config = dict(
    model='image VQ-VAE',
    dataset='telescope images of galaxies (Galaxy Zoo DECaLS)',
    train_examples=88335,
    image_size=48,
    crop_scale_min=0.5,
    horizontal_flip=True,
    translate=0.06,
    bottleneck='vq',
    downsampling_factor=4,
    encoder_arch='vit',
    encoder_norm='rmsnorm',
    encoder_norm_position='pre',
    encoder_activation='gelu',
    encoder_mlp_ratio=4,
    encoder_head_dim=32,
    encoder_fused_qkv=True,
    encoder_bias='all',
    encoder_qk_norm=False,
    encoder_layer_scale_init=0.1,
    encoder_parallel_block=False,
    encoder_inner_norm=False,
    encoder_patch_size=[4, 4],
    encoder_conv_stem=False,
    encoder_layers=6,
    encoder_width=384,
    encoder_positions='learned',
    loss='l1',
    latent_channels=8,
    decoder_norm='groupnorm',
    decoder_activation='silu',
    decoder_weight_standardization=False,
    decoder_widths=[32, 64, 96],
    decoder_blocks_per_level=1,
    decoder_block='plain',
    decoder_attention=False,
    decoder_upsampling='transposed_conv',
    codebook_size=256,
    init='lecun_normal',
    residual_init='zero_last',
    optimizer='muon',
    muon_scale='match_rms_adamw',
    lr=0.0016,
    momentum=0.95,
    nesterov=False,
    orthogonalizer='polar_express',
    adamw_lr_other_params=0.0022,
    grad_clip=3.0,
    steps=9300,
    batch_size=128,
    epochs=13.5,
    lr_schedule='cosine_restarts',
    final_lr_fraction=0.01,
    warmup_steps=460,
    weight_decay=0.3,
    adamw_weight_decay_other_params=0.05,
)
Rows from block 4 of the encoder, named by matrix and row number. Rows with one number belong to one attention dimension. Each number is 128 + 32 x the weight over its row's rms, rounded and kept within 0 to 255. All counts start at 0. Numbers have three digits each. After the name is the row's rms in percent of the matrix's.
# v: attention query, key and value (stacked) (encoder.blocks.4.attn.qkv.weight, 1152x384, the v third), inputs 192-287
# proj: attention output (encoder.blocks.4.attn.proj.weight, 384x384, transposed), outputs 192-287
v.202 105:113149148115107090165146122121138095179156115164117105158177124154136073111161107111097160138090152103126114107137129102162142142171067104078189160165167159243088132147160163162126114151127115127179156115126130134116131075163154154111132144130147154131121144140116175150158147106148120152
proj.202 095:158099155126106130095126121119134146086177119141103137119154150119169131164077096124116081097138079117110138105136088180123113128164120166196087152149075114169143144104124131182077150175131138149086101102130129090155155186147077089178115125110182110093175066095207091138115158100143127121
v.203 083:047151108157087120156112131103117172142109107152096171188113085057186144069178107142127156141124123134168117127140079140131098149103105099055093124159143155143109177119150111172143183112145085119107135088162089129131176070147188121091165131164128101108131095090107138137153133162106105083
proj.203 082:185119188077134088141120162137153080197199164110163132122144185129103136147138102103114083109168066120131117140128131124109129141150131161127190132086108159159122057097102205133137158176165146113157109162099133108176100106184104153140090141111130114100105105110155125121134132062127134128
v.204 081:137103161062123130145133071144128108117098074175150139088127108130075107129116119128145058132129145110158149158137107133179148176168117164134083133124141146080104100128175172113093106145100171097104104225127111119101151129132134151156114113118082202186101144125105061143203167126155161103
proj.204 083:103157095151130180132081152125120161096099189101159084147099116131103152187130147118128168133169133128122095091134154146146158125063094161100129180170189076182145102030104105130120147137112161096125098099094152197161094101116059105067177141154183108122123109163079162082062124136072066212
v.205 070:143112197191114079048119146146077105112167170103168089144080166193115071052099094100111122102147147108100099121104106172137129099156119158092132107124095121142152100162108069133083084120183106102167119130153118124116200138122108151126166115077112094166123097129179153188188135124119133198
proj.205 074:119106094032166121162145110111187136102096163097050177148124113119151102168174172127131108161124165148157139160129167094169149159164127115151135112115155055178120122132136153084130161177108161119137126033132142127126133151130117134121112173118193071117152123140148152081096088120103143162
v.206 080:116119140123152143103166184148156115048136140078118094160132169127081124151169149131093172139144100145136126113081136134193143112036191131133140086099143128126119132134062104128130149184145127094084074148120135164167124171142093049145105202089192061129163125100161122127089084164141093093
proj.206 087:118119099125149145090175096139080081161093100185111150107131123130112141067152159149179136152091171136117103186122114109114141114133149112134109101133146183104135144191154177094178129028109089127160149149163127101101166124110132183203109111130087143158113102167127119139194121115176176139
v.207 082:062093153123151084165110118138150173139139136178078088107133106121124099143073154110109055115094132146147169135148143139132129137140090098076167152102162151164152140065139131153125160137100165100136132180132114104102140102133150196121084129116122063097094104107125169152176138145114122123
proj.207 091:126121130155134111143115124134179100154148156161093139113152147121119136120127120169130173149192095128127075093120082126095167125150153111170083100124190109148143142141090107143083116176209116164164096119117129150184149148096117099134123124123109113183137058111180094062099161101152099157
v.208 086:062114157155117101113173125116103131177109213171095109137143117067142183093037139143129098105140110147190101164136174126122140060149146150067168153118187104100149149096143111152122155100120111184117124109125091095110176178142123099116151099180116088099110122161124137131127132149131083082
proj.208 090:125107144159160117126126146136186084112142123128079149115132134124112099132169087096152204131139083100128150164120086105100120157118114099157116087086081152176140125154093140116139159123171140135164136147137085109161115099106178146159111116168084072144128103127196170111142125145128106179
v.209 072:133099133138120127164127106126109109149126083166042148165144146161070096172127149165171130112141104135165105148104098175177167076148137156200143106130163091121123080166155149122149096130130126182163124098155134183115118176125026121145068199095095079099115069147121126096147139176169137144
proj.209 081:162117153132129177083115134104097103130069180176198106074136139092099146058070160095183129139094173131133131041130181112143162161057117066086141125171196129137145196096102109097145145121159094089077159143128147141104139027139160124115130151163102169163087081109093126079173116174071167135
v.210 093:100182170086146111151132095103163133109128105094188142103051178092061142146128131126102111136134162150128115128099172108147074142114157126139069161135108171065111125201125105093153110127169136102145152162135144172169115134128092067166101178098077090142108106133092133087142192083145131096
proj.210 094:166140089126123151148104104147064119143089130111133116150165092161136144145170109130180098137140146142156144133141160111136119153096108140145189084135204003131132124136150086142117122130067149141106093103144107127047109159127189119126084146180114188085081227173077100135141115140059091152
v.211 090:131124131120132195071141154135099155086137133069175134107145150102116154092123166137167130140143111131161114214123130150150181163124202167162108157146163100049142113122104099121089151155179131131090125113134109137168121109118070129167167119134089101148104114096136174116090121133151140081
proj.211 093:127098140115159159125085145142133121129098100098097075120089121137098142089188156135132138130102167128126126236124131095156136101110101131092107112104023106138110099126133181073195103080099103133163118169146163152120136110112166108143160080165116174159098153129174134163137126123046105158
v.212 091:140118101140097137132107117166148105078131128154083147136103125128172109093156109132137143119084132118110130084110054128139085141063134129124164089126097154206111113183095102145157149182168163071163174108132156184121149158137132054129188221122159118161137138151098151177151110154093158167
proj.212 087:146195134063114144097134142139098134169186089138118162165125169151133137164181117119139074114157138133132134119134099129134160109138070122135120104175136128098145153094128160167120084134095061092059131078095127064162142139116137168155060123062156125118124092161141106134098139093195143075
v.213 072:153119109134161117160130128147134149127120098164100163119174099176135115121107147124160153111165148137120104139143100158156192063163132139203146144153110108137145135070169146153120111139127155141111116073128159118107076131091074084122109095196201177123154100165174100132079081106135123119
proj.213 077:098099115120104151106168181138134181160206136113145099138102118120136113121128083091116141104115128118116148136127078133132116153094132151078133213109104146148119082103153113162098124102170121167124136136044106160101174110142076126128204111137081189186199107090130129117094126121183144176
v.214 077:165053099092138094125136135166080082157151139190104093100096111173186128049094151138143106105159108087069113087174135170126148117152069145129134061100042105184141061131120140125139077126107116098142118160111140141153146171078166161143171131100147115143146128168127157183144088138063155223
proj.214 076:094157128101132094106125150132142130111104159160069126116123161104106078152173105133132122132136165111140148062119118130124177138145132112138106143187153146089140194128159091139095142229165126149077120076129162118174132124177088105048109134109136094163155107113155098089112143129178126065
v.215 091:155180136225083105126114122073085096187137125137143155194145141150115108195116070126138183148162102118074151174085088160126124128141093120092114095147068093121117146137099102148141094088142106213135113043168111122096150150114136162094149112127120183118143149127127072106142170158158117161
proj.215 099:163091162093123126172142087111158118098089149138152191066151103126195103106117152072110110117083122144132125026136211072133104141140098051157154115165170123151136110154113078112190153124176147100178160117089136118114094093139163134152125196153136087115105130149109150089101081188110175096
v.216 101:116167124099129111128164139113135113110178134150140121146179069159134126117144102081126177112171154145110078090126120124133186066154069138105186117164118167188121124084163162122136090155114135127129102112086144143092093148111163110139156081143180145129164166162162074147162075109131118084
proj.216 096:090111103154151126156193148129138102107133137127100158153099128175111099169064119161120138111133136114120176136124088132116045148158153144197141196114099117138137108136135106200066124109081149182102131084101087063107128157142049129173164123108116129129189111132140122126108106096194182169
v.217 074:079154140102112119194135089058111113171110119197122175169123098099097136185092109094135118140116145114129146108129181118127116075105100096114165151117123182168149138128155173132198145113117125131160151199108147130093117161164150094121096111124130130123150143129112129092157173133158131092
proj.217 085:138116101182106081152105130100133091118173140125186110107116139141141107153070067122116143091164089126135119062140101098133070179153130144131181146157245104097129147161099063199056096150160145147126124065126086140094103131117111094174085150139108120096094122138090114093144136096112097169
v.218 071:086092125129147077109147130106147140153171133113176137102121192161109108127148133115095179134112161133102102209157185124168152148179129109160118146150152015129115150169098074125153134137172125126188150142090168148178126078141127091166194094093127097146108116166167139063117148087116157139
proj.218 074:151106131098142158159109119143165134135109147085091081155124146160147116079139114133146078116146153117136172124131103137184088104120147141137090137102098123115141156184134107109105073115116127167131135082165115103060130164064181101177081149150109148108105192109158112197107107074079097119
v.219 074:156114168142136088164107090168148124133157053177116081135134116214080066138112118102118063122143106105160131141127102181139135113110075144127152134119066119130144087163105111129126123139079131152115119085171112207094080116063119194155103160115164122132133111140140128164184108147143122198
proj.219 084:098163098099134162105185138120120110160086120130083146095127122087190083097143167146194132132126191123119107100132102112133162114103067087176121124160141122134131143106130108139176121168227138141094101135095145078130234162160118117139123209121128189184173103180178131060090145139131163048
v.220 089:146141145179113187121074128109101175124132119127135174114121106096137148169032135151177066142096124144134104217108193151102120094098134148154136171137120128086181091147109097137101155129138132187159162040150146168143103127104086148118058146153117117074080125120163176097131154151142113142
proj.220 083:125163160126139071152097140135138132129090140095146097099152153105165127081134138121090200130112142114157108114132103088101100172132096068121114101104101077108113087126102151103212087117144130131151121167161130101091161102143188148128153106161076175170099085162118115126124097163039101094
v.221 092:140077104165120127093107181148115106130118192102162123091139091115203156132000137142138098107094106121129119185159219117081122107119135127176126142111092070121188116095110131139084143087059113120122142126079140096142147099126168142126088072143157169130131199105198096146128097147089135140
proj.221 098:076169128159152061127109121131216216112120137106087144124113129121124094132157108094039179135132156114129131153125064142116104113125117117070097145088039176084109084090126220110141146110085165171189125139168130109131146158094107152102180102102092078160123091162132145156125110112153081078
v.222 075:210152131101166208100116141138119088036150154081208097128122181131112149100134142120153157145100133123112127147087142093128156101069204164194134111131103108073134082151047085115126118174157154113096108153085152140165086145079095048160125138081144120156153159156130130099047096112137153150
proj.222 078:127161126118134126095128123137027140143067069139110143126097106141124100122165166152117120135097182111118106177132169078147110105122109129085072143116078123078110163182187127083135074041076085117134129133180167171069132197132102144159153046109070145180107183124135136187183125169121147109
v.223 074:110197132212152123163087165123148071121155135155141157175161100104117116161098075125145110164097174176131104173086125127134118103147133098139140173077128114173110163097106137123074136175133152113132122117151141135058161132141113104104130034161211152142167142117148050143153098170115126047
proj.223 097:122078117090111079121135076107190181165183156107075145093116164149113171133129108105098185119126133133119126131142136096124126151101095151080127149174161067168138037119101146178089105076089122083129172089094106126146113095124090118135172203102175112160165080153155129056165115072179099240
v.224 089:184135112157137093088111107182123162133124104135102175106133081136170149104128103112156134131093142100187128184119084164095152167108114161132065169091126116126110086101153141107181085146158116182146111168132110107064106084124189097126118107115102135171093118118151193159193149135176123115
proj.224 087:120113138084115162205073168144131117149195101123132142125151104137130118085131101104119093129113134110123172110144124091132033156141107105118135135083123088062136132161142059183158130144090101112155128143131155125129111164168041127106112154182201101129112111173158098122135102094106113131
v.225 073:093166154157131177105147108127120176149181123120116145151110179075186099191075094143123084189142161132088149135154130151149125146121108160094092130110129118077120161142110121116146157073142144152060117121162155177095121139116130126159081140141164130154106134107101145156138131155164167077
proj.225 071:128095164151101092107110188127120156102095141125141109088138105161094173107182162123070138131188116140120082118131078081136132147134125096143192100143152152145129146134174203216142123136122140081094109147050083149157057135135159107090174142126141156094148146140108113078115105166120082121
v.226 080:089186148104115148149113106124105142082151123074189165133157136073121162188120096116080068123109171104125131116125162077161182152104197104153108116131109161075157106189119124116122133109126106101097119128151209164180137194123120104167132114138109139142175142104117147112119142179081150105
proj.226 077:120105102173113104094112106103127167112101170133088089111097118144119140163122191115105178129160135163134139141114129117151101066128068123139146099171168029160118131097152188176088138129094144170106128137074131149153151107123191136106125136113154083079098180118139103160102140132137123179
v.227 054:125174110114149146110138138115070186115115167079189077089096151106090164095144132106117106128112146116082159127131176103165151154088142088118124106183124134072148203109092155117162123141109068073149136192084117126186134128133150165074086079135134062132151131151213116072124168156119098151
proj.227 057:122130119105104120100156126087130135085105148130107168163104124114157104134160153102158163137203188122133094137120127121132110144132197158157132144093099083186122082076092161058099115081083134189144120095164105140088133164109128086156129091145098158134112061090034142099096147083114154169
v.228 083:120156151095082149153131104115090143091175170111145146177132197133104136206162168129107128125180122123068176069103135148175127168103116120164123083134125126163166175115134145143101166143147141091113120100165190113194170105141121128123094128159115115123148121147122074159031141115105146152
proj.228 078:082129120154115126115117126104177145136105117120141109099087152125126132093127139117142159105109143146124036140122135077134133069141115152141135098221164122077117079115132130107139168115084139143084127132060147146111080181092185137155197169102116097093163087110103123125177154157117138131
v.229 097:110109129110109175175136105113081158125105109070168099128136176156083134153142136090111135171112100129085171155137155149163175123069149134168109070142147111162160176104154130154102154090052117107084108162114155120219103105121132164162138096154097116102117116117120074158056111099120141120
proj.229 092:125116119156116158092065120121191145104126202139101104175111098109140153128104110083141165105102114117131070133126079090118088118178193130130126153177129118130130064149111151116181111174145108156145163120129130118131157183104173125108124134146181083119185137140063133147094144124134144216
v.230 071:116137157117165125090137134119074165190118106104175073071109160148063140120108103086152192146154141120094117156105121143145150146144180192119131130144072119127132134135103108099188113077146114154090110160104109143157109143133125099134135064160122081109101092143166172096121111133117130182
proj.230 077:192082120097114109140133168123125133091121235188102153176161085106175109104161109124134111116097128132128146120128110105147139055099135081114126140106182125196119133125149192128176111130098122105169145095186140132066188160107168164107099152109116150127139125158096122143097114142157119187
v.231 081:104137106133148080114127142173112102100131059140187162128036139128166132083080106105112119135187152148102138159120065147133159125188120107063053112160162089077149190082143108121123096122127095142074089134149165118125191097149148112122079095104091129156156101106156151127164122159176137110
proj.231 084:139091143115124194170095142136152088094131206154091128122157099116124180102176160106102093156149148139122066097126199118124118146143144155140161128141151098129134064104149183130143198177090169131153161166124141124101087130120086175079196189132135153127123110081093109154074164121062100169
v.232 070:155186100113167088135140133148144142104111165169098184074131140129159101181108147133142107095134154140181116128156128100093139147142167091131072133152098164107121184082103143130135149171183138100186121158149166097103174178092161094073071210123162146118115116159180175111172184095167103120
proj.232 070:140139125120114134131134138104110195157140139072161143154107149149105177107163143064147130149090133159117115118131100112100126141134093140085185083128095104100116043114172119094097152082047088229145111133139123149088065134116063113150186046114078079147138122103112129068125118130112151205
v.233 075:104149133154165165132123169125122142126108126100210116094109106140105193093108061113114104109132152104192097177150161129140156113128202131121154124127122118108173061194120159152178084131117061133095137170082149150187125155153146128200164104135143162121168135055106186149141130168125144124
proj.233 077:146073087122126105160092115108102091168133183101079114115130100132167063155123132112094122115118110149111202176123132111144126097079111094134125161085154112194141152107133112166103110134142151098145115100209121114072186144135120126075060121137170099163075172180174078109090090177110111159
v.234 082:152109161153164181093115162131117143114127158073198080129127132132058176151133126106106099151112114111128068125131164131076189096114195154162113102123114111085075147171080114106162131125091144106060103126147177112138120126152189063159115145121085176081127166118066104114110102092182132119
proj.234 083:084144077142111067157130108150106176140145192194082138110126108134151159162116105146134131104120128111138144163135074148159081120091116132133118136059170185183154135086145105195148135103156067128170137104163098133112156138114108147070099059124130112131130126200122162141144090167156115130
v.235 071:168162143133126102132138115087118111152174030168063139154104130140126102092099139131141180131178148141075193101063102094131072111069074147053173153150107180148138125075108104113089121097173126172149131110078108130131145100143111158116091051126130141188118126117126116143141150182084119152
proj.235 073:127091134118141169134131151145096086019082181109226130124141190094143125136143141174136093166096135143116088141125149095119185138201134111138110086149145077115107130145148199125112137114134228123087121081126103103149062102157142120168180177101139147138167121111135110125112122150054140095
v.236 095:154151104150111159144097107132106152076097116158138157133151148120128142129125108123160116136058126122193161179176183115134161168057151174151061155087112121137151072136145143131200114111105109158104149103115113106100087094089164137066123101150060059129082066143108182125133157152147108107
proj.236 094:132112129132117102102114160105126127138215152105058111157108126142125121119161136083146144109106119096129163108136084073134082138193156071155158108127156093053150141115122091116151110097109069144203134217109147123149147167151110061097098140147147096121166190125148114064159129125148138144
v.237 103:066130147105162201110105145134089159094138150074239084156113141143105189106151134112089108155109164113133074142180155135114176124100164166215117080116137112088119127177131132122228105145101104165078116115118159152178065098154182104168084087144076087100127196114129123114120125175135122084
proj.237 092:151105103154132102154092156119142139146138147165000136093119116141164079127109087132129132110141145111124172125128121162124057134077145105131159180104108152155146146100100054155139159129143068121179134143140155098108211171113095130080120074159125165115124128151123109145123133099138084134
v.238 092:173157145135128118060136141095120136154128200062115081088085180115142167118100101147121130140122156140165133107116149126148140145054166164185123114115115168101111181173128119127151088092149114145125145208101107192124104134146120111176112087141172106127156105144093114111125159134165142145
proj.238 083:091105127137132114143122172126110146098143132033124154118136128137134078135082135141124109117165118119134130178124082118096048134176125090099208136112110143150139112100083109134108148124118106106115103059157093091123086179144146110096090098154153193116130158158162135110138107094123122135
v.239 088:094145130172099124119171116130130110179105101096107148119125087126184108120095082157109054134073153135123064149172126122091120083165082105063095126130128155035126139162132138096162129112106152147100103138149107166091112154122151108157146174116205194145199163075111180119141097141117140089
proj.239 082:156124152111125132125119166112133141119105141142138102091119103141055170160145143090055132149213102128125148091118113140110087174111148121153172106132143118188142128111140163212114118155157162125071125131100076129193085087134080136091116118137154151128104137101111052173062126130158072188
v.240 095:104160106176099133102138179141110127129159091134143111105137120111141181079173089115154106114062131110124129101134145090146125116149175101149055147114104143078132089125110160121185132103047135151107132096082114130133133091131184060093118110131127161109105149095126120079184134209079130042
proj.240 088:104112130119130080108130120146123144120104182118080079112139161161140090177148130091104082123164137124119161153138150164204128159087118178128175140104130107155107152115179147146123135088142119156142114136122139113135138104142100139115102068091101116136149188096125129141082134133164089143
v.241 079:060114128132151131140118140150122138112102023102155139131125092105149159107103076105131101144111130124111135244168125129134189118142131185068109165110154110067126076190132122120134150126162122166091098126112146074132121110140166112104127119101070147171089158095119217146126123122145128106
proj.241 076:221098125135116164138087118162127068142153182178098127119114112144124119134132128102109140129178151137150147098124119155143101141097108099165123178111137066144144168099161166156167070162141080105173133152109114192145137130096081152135097140130185140147113147175147074142109114194121109132
v.242 090:118104176124134205081132159130121126167138201037160089196108136130108140158110158159107080156157160129117108079106159149139168138181129128135165079119172118102131192154093110138111131155138140045122122145132131147168131099191132139199081190090128163151143190127122061151070107078147129145
proj.242 088:093142137138125075139130120124143130126155062147102137063138077153134126107154137146119146124173144126144051166127128167140062108067091160150121161136133172146145113124115120173142161136195104131110126122154120142113121170070097140112159089134161161067062060137137142120184135106162118066
v.243 085:101125074109080109112125069150096171074161087165089115108142112154096109091169134115171223108102134097128128121103128139152107113084090107116157117171048153179109082090178190143090140117144079135183145157091114098143142102135113108113209070131143166171139118149191133123163165133100096079
proj.243 095:148135091113169169165153116122094146142083141138191136198118146122138081158134121144116113120078109126140197155119116135114148150151152151125071141103136083110115098139102141066150125098064174178153122097120149102123139136098197146217055172079150042086111113133081129123157118122117177187
v.244 092:148159123134141079115134119160144125193112129136106160155112085127163106103126144176133111159132098108120119074137175086182078128127069125153160108102142172027137158097140121129108114115115101096138119088146126120034125177097104156111108205132174097095160123095161117110139119156084127165
proj.244 087:141101147175095161088151183092142119111165114048155120075157164103126160106138105119084101150223107125114130167125137120126125127134125103112148124162134108218140116166160141125056175155156181138077131135118088120141080102164077098130178112164111223152106129078103078128092180115148101036
v.245 081:155096143107075162089158106119147110255121109080087094142159125163145129168112133163104100137155136152114101108099128165087109119152118121138147155138131183128127141132125132093117123140121113128137133161104082181147057159185100167197120134141140156118193130127088121175136078104143125122
proj.245 078:114120163129148116157139164132121112063094106109147139135134117123124102125136128115138169133120139127124138158128118122101101142088112120106148132113104157177118135154123135193110088141200153116070100100169116122141133153096100116151114130153200193153077107171148110117069101109134122123
v.246 063:139128142129166101152121109077136163075081199113114080153122166143118068168131137144071147156074102129142217159149171111132125131079142158155155101163162138175163166080121114156071126161171121091167162134159089144131124141084058215119111113128114138085135113132145108115082154074170133144
proj.246 062:143167103118124166096081139117160088159147039115178173119090128118089161100105093109193153139151106134122086090120051114071118140171175095161113104126103168100138105190109108029124083097084147164128123134134127123138106139161182089123143146186158063162141098143089164122135123107078158147
v.247 084:165166163084139061144084150133129106115111188140099171156130172127181103158152146173114135126139099144162165117143126141114145155192117182168094164086193131140131175119120088126124127124137172122158141065192087108106109125065086126088087160129096069073059068131109130072095142088137154105
proj.247 085:151136174154112162063107144133186114136197055130140086143124114114083161078124117107150105132102110118118070128132090120142140080152098074144182101166121092108136156160168090089158159148098111119131116189085179175133127138164122144090205171175077165153167158121090122176162145115159118122
v.248 076:087160118076122099147113102153070106086142126070189183136100119175116140090119110099112164138180159162112068142135105116077139092181114116105153114144145070152084126105108115115136120195173117165126081159131202053064174106145159084147151187117190148132170127117098140105103137151124132117
proj.248 068:174172127135152156182153122131151126163118109163107153132183129124126095101110144136118115151071133142120132110126105179115161132094139135112107140089109138107126125118128113180106122115097139158103130079119156132130124114102096101151128097134059137180094104133092090182108093135112126153
v.249 091:105113124135107043114122124180089100165150067155093143194111087139177132077128140107158170126135087131118132135127072123186056126159004162105120141128121090102132146131167128122115131092097143162114121100146094116055141092099129118097150145122127075146144078071121113117156080131091123160
proj.249 091:187113138106116229142129177135186070149146108121158158114168143116073160087175086099101074140140145117100115116129145143120138150109209112147151109137191118137129108159128152159164139166146182093101154123114119078144107112139094195148135183155158193112130116089077089175089189127159107090
v.250 077:131122132154103155119125106129138121182130156171089138127166096148095098109126116135124158112120128173164147094113147123130050121129122141091233170123160099166126075133099142111062134183178190128190153114090103151092148118126080150125145140150134126138134124101117090175132129109108118110
proj.250 076:125135130093129104132149135151089053134154026054165128151137212171150101161084137122172128127101127129122139151132112135145207139120059154115069133097082175142117172184189142154112074065186123091063096135193138073131091115081137109187098147091124169158080124146206163109160102177120133050
v.251 113:104038118150118178168138054102111151132111092255117143038163129155101145132169139121153139122159131154078137116124111157087182130125119132135108094133100114159115140114164128137138124156118093155119117141113150105138077111222128169138153100139126120147100188187127091149142099096071112144
proj.251 104:093195150110144057151110171143119112089195153165103129095118106114163132132105131197112129095061185112117108096136149148085135109115136117143072160099128150048128101110058092139161118184146128100121136167110135112129172138116130125157159150091087139063176079164172169161109144115171118120
v.252 088:135187087181063181179149074109095119156153138153159138117147149173100151127143129107166161133126172130062171094099152092108110113072148122158105120166064141187119104033083157083146136157092146153136114101116188186150129139164158067153153095128197142125173144124135069094115136209107130128
proj.252 091:107160143102131050071146167114115192059117161116129131122154167136129111115141181101121128123079122127103066118131146084114143146134129120108130091162125111060108108137168160193139132092105146144111167111107186070081114130088154108142132105085061095119156111104138129149094113134100114180
v.253 079:178092139118165117069169132108162137138151115122128080078125142153093109137113122140135145139139117115136081102133116163092144099120128092125126179128175135126120171084134108128135147090152109133163158113089064112107086148165106177141131135132150161106066144190137153135147118099209140108
proj.253 073:092116141140135066167145110142101069142068146188107134166151102109189110123105117211125115142108126118138195182133156142113139141167159140064106091114082186175100150169117163079116119142123131068136119158194110184162186104126145139112113123108140144159113145146169126102145099109086117135
v.254 102:103104138099116156131134108105113106163182124098110153172122095128141108166163101148113102127137120100145076112059153141157131094128127144112171146123111118107141140195127139126140108097123058160082125172091113151170082122164135119234149165149127189179117194085100103212134092124149146141
proj.254 096:167094118194134182145151144119120154161124105130128082116143150144149089144131116121104152136131145151139162145126106128129071152078081083096131129137165132181128107124177179199142113129179180109123112073107128134102139131097159159156064097134219151087123103149140118090139119162111095065
v.255 074:142125144116130191113154155119151115118130104090216091094126146145063151137127112104104099107147104154047178114110070091090188124151141111117088105153092146137167152086148106129170147099089053110084137091099136100162081100148118183098078066109073177105103162152142134115145125094133121134
proj.255 074:105110094090139043158116138130141152079073145194054158114110039093180142123160156185130145153092152111148126129120162173114117098119219139162131111128126114121110116135080111075137115145175173134173147189175074181152161148166086116111165148118119071147117118124130133122047132135128105156
v.256 154:110104102133065160109110144163106069193158117133183110056128144095113103159148155087104085092129097129165129140111148118164152124113142151120139117139102076031106106123182162142187086151132150126135110112114159138168140136167141114130136170158140142137141121112116150133103133130049119087
proj.256 141:162148128085140080143195071145099142101101082082159249112127213109131122133091110127100136110169117115145146167126046132129117067194120114097077108166150148156093144204105083140079124129072111083104135155113113087101105152100150156200185069135145206163114160121137157163139149141122145217
v.257 155:199160122085107078133120169131133093091090122133098084063202128164154079154078091154135122109114140118139161091144143134164177048148048132198079044150102081139174135175176132176112094119099160158121146154131123108111150097108110168139173084098090100150186065118080140134104108151149121122
proj.257 142:110167135145130138098157102134089153181144162069156147108150141099121144140138095098140117119136106147112059141127108152152145147105152122130155156097170082132140124179140109131124177132106111104181124124134157062023050144146233125138100118093209124099124176182162111134125135125099150079
v.258 143:059149134156151086172114117125108160096154107083132132173100041118127138159132128098154113102115124146146133102123069125159120152116153167086250092145115159126102158177101161157076084120090085093112134072108125090123114135106102155088155131103123035050165111143179130189122141074094114143
proj.258 133:084090108092144155128126122128199125145077137200126139120133176115106093102128102101107162123141112100128081167144159149174092115086137134113063182158099107119155106068124102105117181117164144121097100178204143164061119098086155099161102112152144188150118119141105109173166109127164155140
v.259 158:166143077131108113138100134116203155190140148137147144127099096099095103159093133153146096125164169132146133109114177158135141175130106124146198122162104111186117099107132096125057160128052078083095126109126095174116117130130117165126115102125133135165132158169145131138049081112123136186
proj.259 148:198109131134114086089156052134085139057177117164117058128136134102142188159161123132128162093170112132128121202136136123107147117106154178165116152132096173120139086160148112146179094104161103149133128083174092127128146171157161138139104116091100089170119153077155122130117126113116143119
v.260 155:150159101146166159131125125103109115121151146106172149133105129106151072114142146105131169125131102100131180103103098155151075073124226143149115118072133189177114190078088118113171129162159079059185110074144172187127115107158114107110118123094134149117092127081127160064106121125135118164
proj.260 147:055049130185122095122129135122191200096100055146047180131078115163153121153111115077098157136126142140118152067126113131138127146101089120072169164115178091109119145176183156138055149097123166224096117117127168058051101176116119171096141129130128096166190123149153098067098124134122102164
v.261 145:045122128092144154123111108104167131156150159156099127082136133097091131149111121131096132108122127130182104063121097122146123132175110114055119152121141131167074126129134115135097081160127133076194132086160108144122121091109100071116123229131193162101112120090115168154104137086141146138
proj.261 138:119130138196126130134143109121142090128113121166105050129151103150113106144189060138083189125117133155120136148127178075096171128136141150094153049141107123125116121174114112183227172097161200180128143147189093162154076115139141103091118075148119114132144161161138150142203147134121094112
v.262 144:099124158155129102104122144116124090171106143080063114193146137149067081146125143097128139130137129138088141148123250086146119104140111141150135143152125130168127130080153155140171181111146079106140115059129120153140126141116208101133075104162152109152132154123194126167183150128143129104
proj.262 137:132142102216153154105101097122177107097139141077100144120103145143111136192123172105111069134147120140125119088127076109091151090134101080101125122132064097087138144113043060064112137126118161176114137146135108141078142110142090152101136107115136127167164045113152177128126125106062145147
v.263 129:197126162104134129152065155124124099151122124066159107127158109144148079155084118162116139125126134136118147094114126122154162124101107151167164134151154091127097173202171093092146165123091087098116168093165106177141066129126115133158109122124128156205104195108157080092098127109151112164
proj.263 124:091086136200124124121135076081131151102127112101137101110141091131126170119174143110051143089150185116131124128117142129121144147145157115149098163148093118139116117142109116160103102136168090125148141145070159088122113169081103154076209123087097077100128213141090195156162165165145148054
v.264 133:147096133071147138169115118109105127096148143083158091125139179143118099145176102113120158146102131155165070106134176099133163087155108173179157120096122095105080127186156122100180083095097169166170144115114131170108072126130177104161160090129126130116164181152069145111122130078070189130
proj.264 126:052176107150109093139124103134137147158102106106149167164136133130130158137154056090146124103161092115154090146138072131192105198042064132149122075068147104134133182084138144117062144137118175081068118126087126166108134151167124078063160133170184109124053125190117109103116113168147107122
v.265 149:087115144193116121089133142138078161171153167098100109091129135138152112110112132114100109135119157147141083183116097088136111123067105113192102135122130113167148106119155149135075140094150135129050149092196075148141101150164174115144104104157167153127122129124133128109068072171109151134
proj.265 131:180108103098146105155107109118125142118143173128098124097104095103123172126159143158117101093107077112124143096135122117095135163114109135165164123110090152126097120088092095082151135095111146116102119101087136136166161110146074166156107049135071204098083156171108160214149106100109116133
v.266 134:125119118121163185166121114130195126129163123124179124122131093116105113143156145147136112112122093165151144191170141148136095106115162117129085105120157145089131130156158123126155085083117113138093145168163138186160109145123105108131159160102162033148175163179136166134098109101165110148
proj.266 125:135108148096119100073129135147109062119113139083127083154097090148127067146072103143116082136111147116107159088129088130081122159159165158147084155119121090089143105157144076147158151088096103114103131182145080118151123153060137096167080131106085060051169134136106152068162133130111174097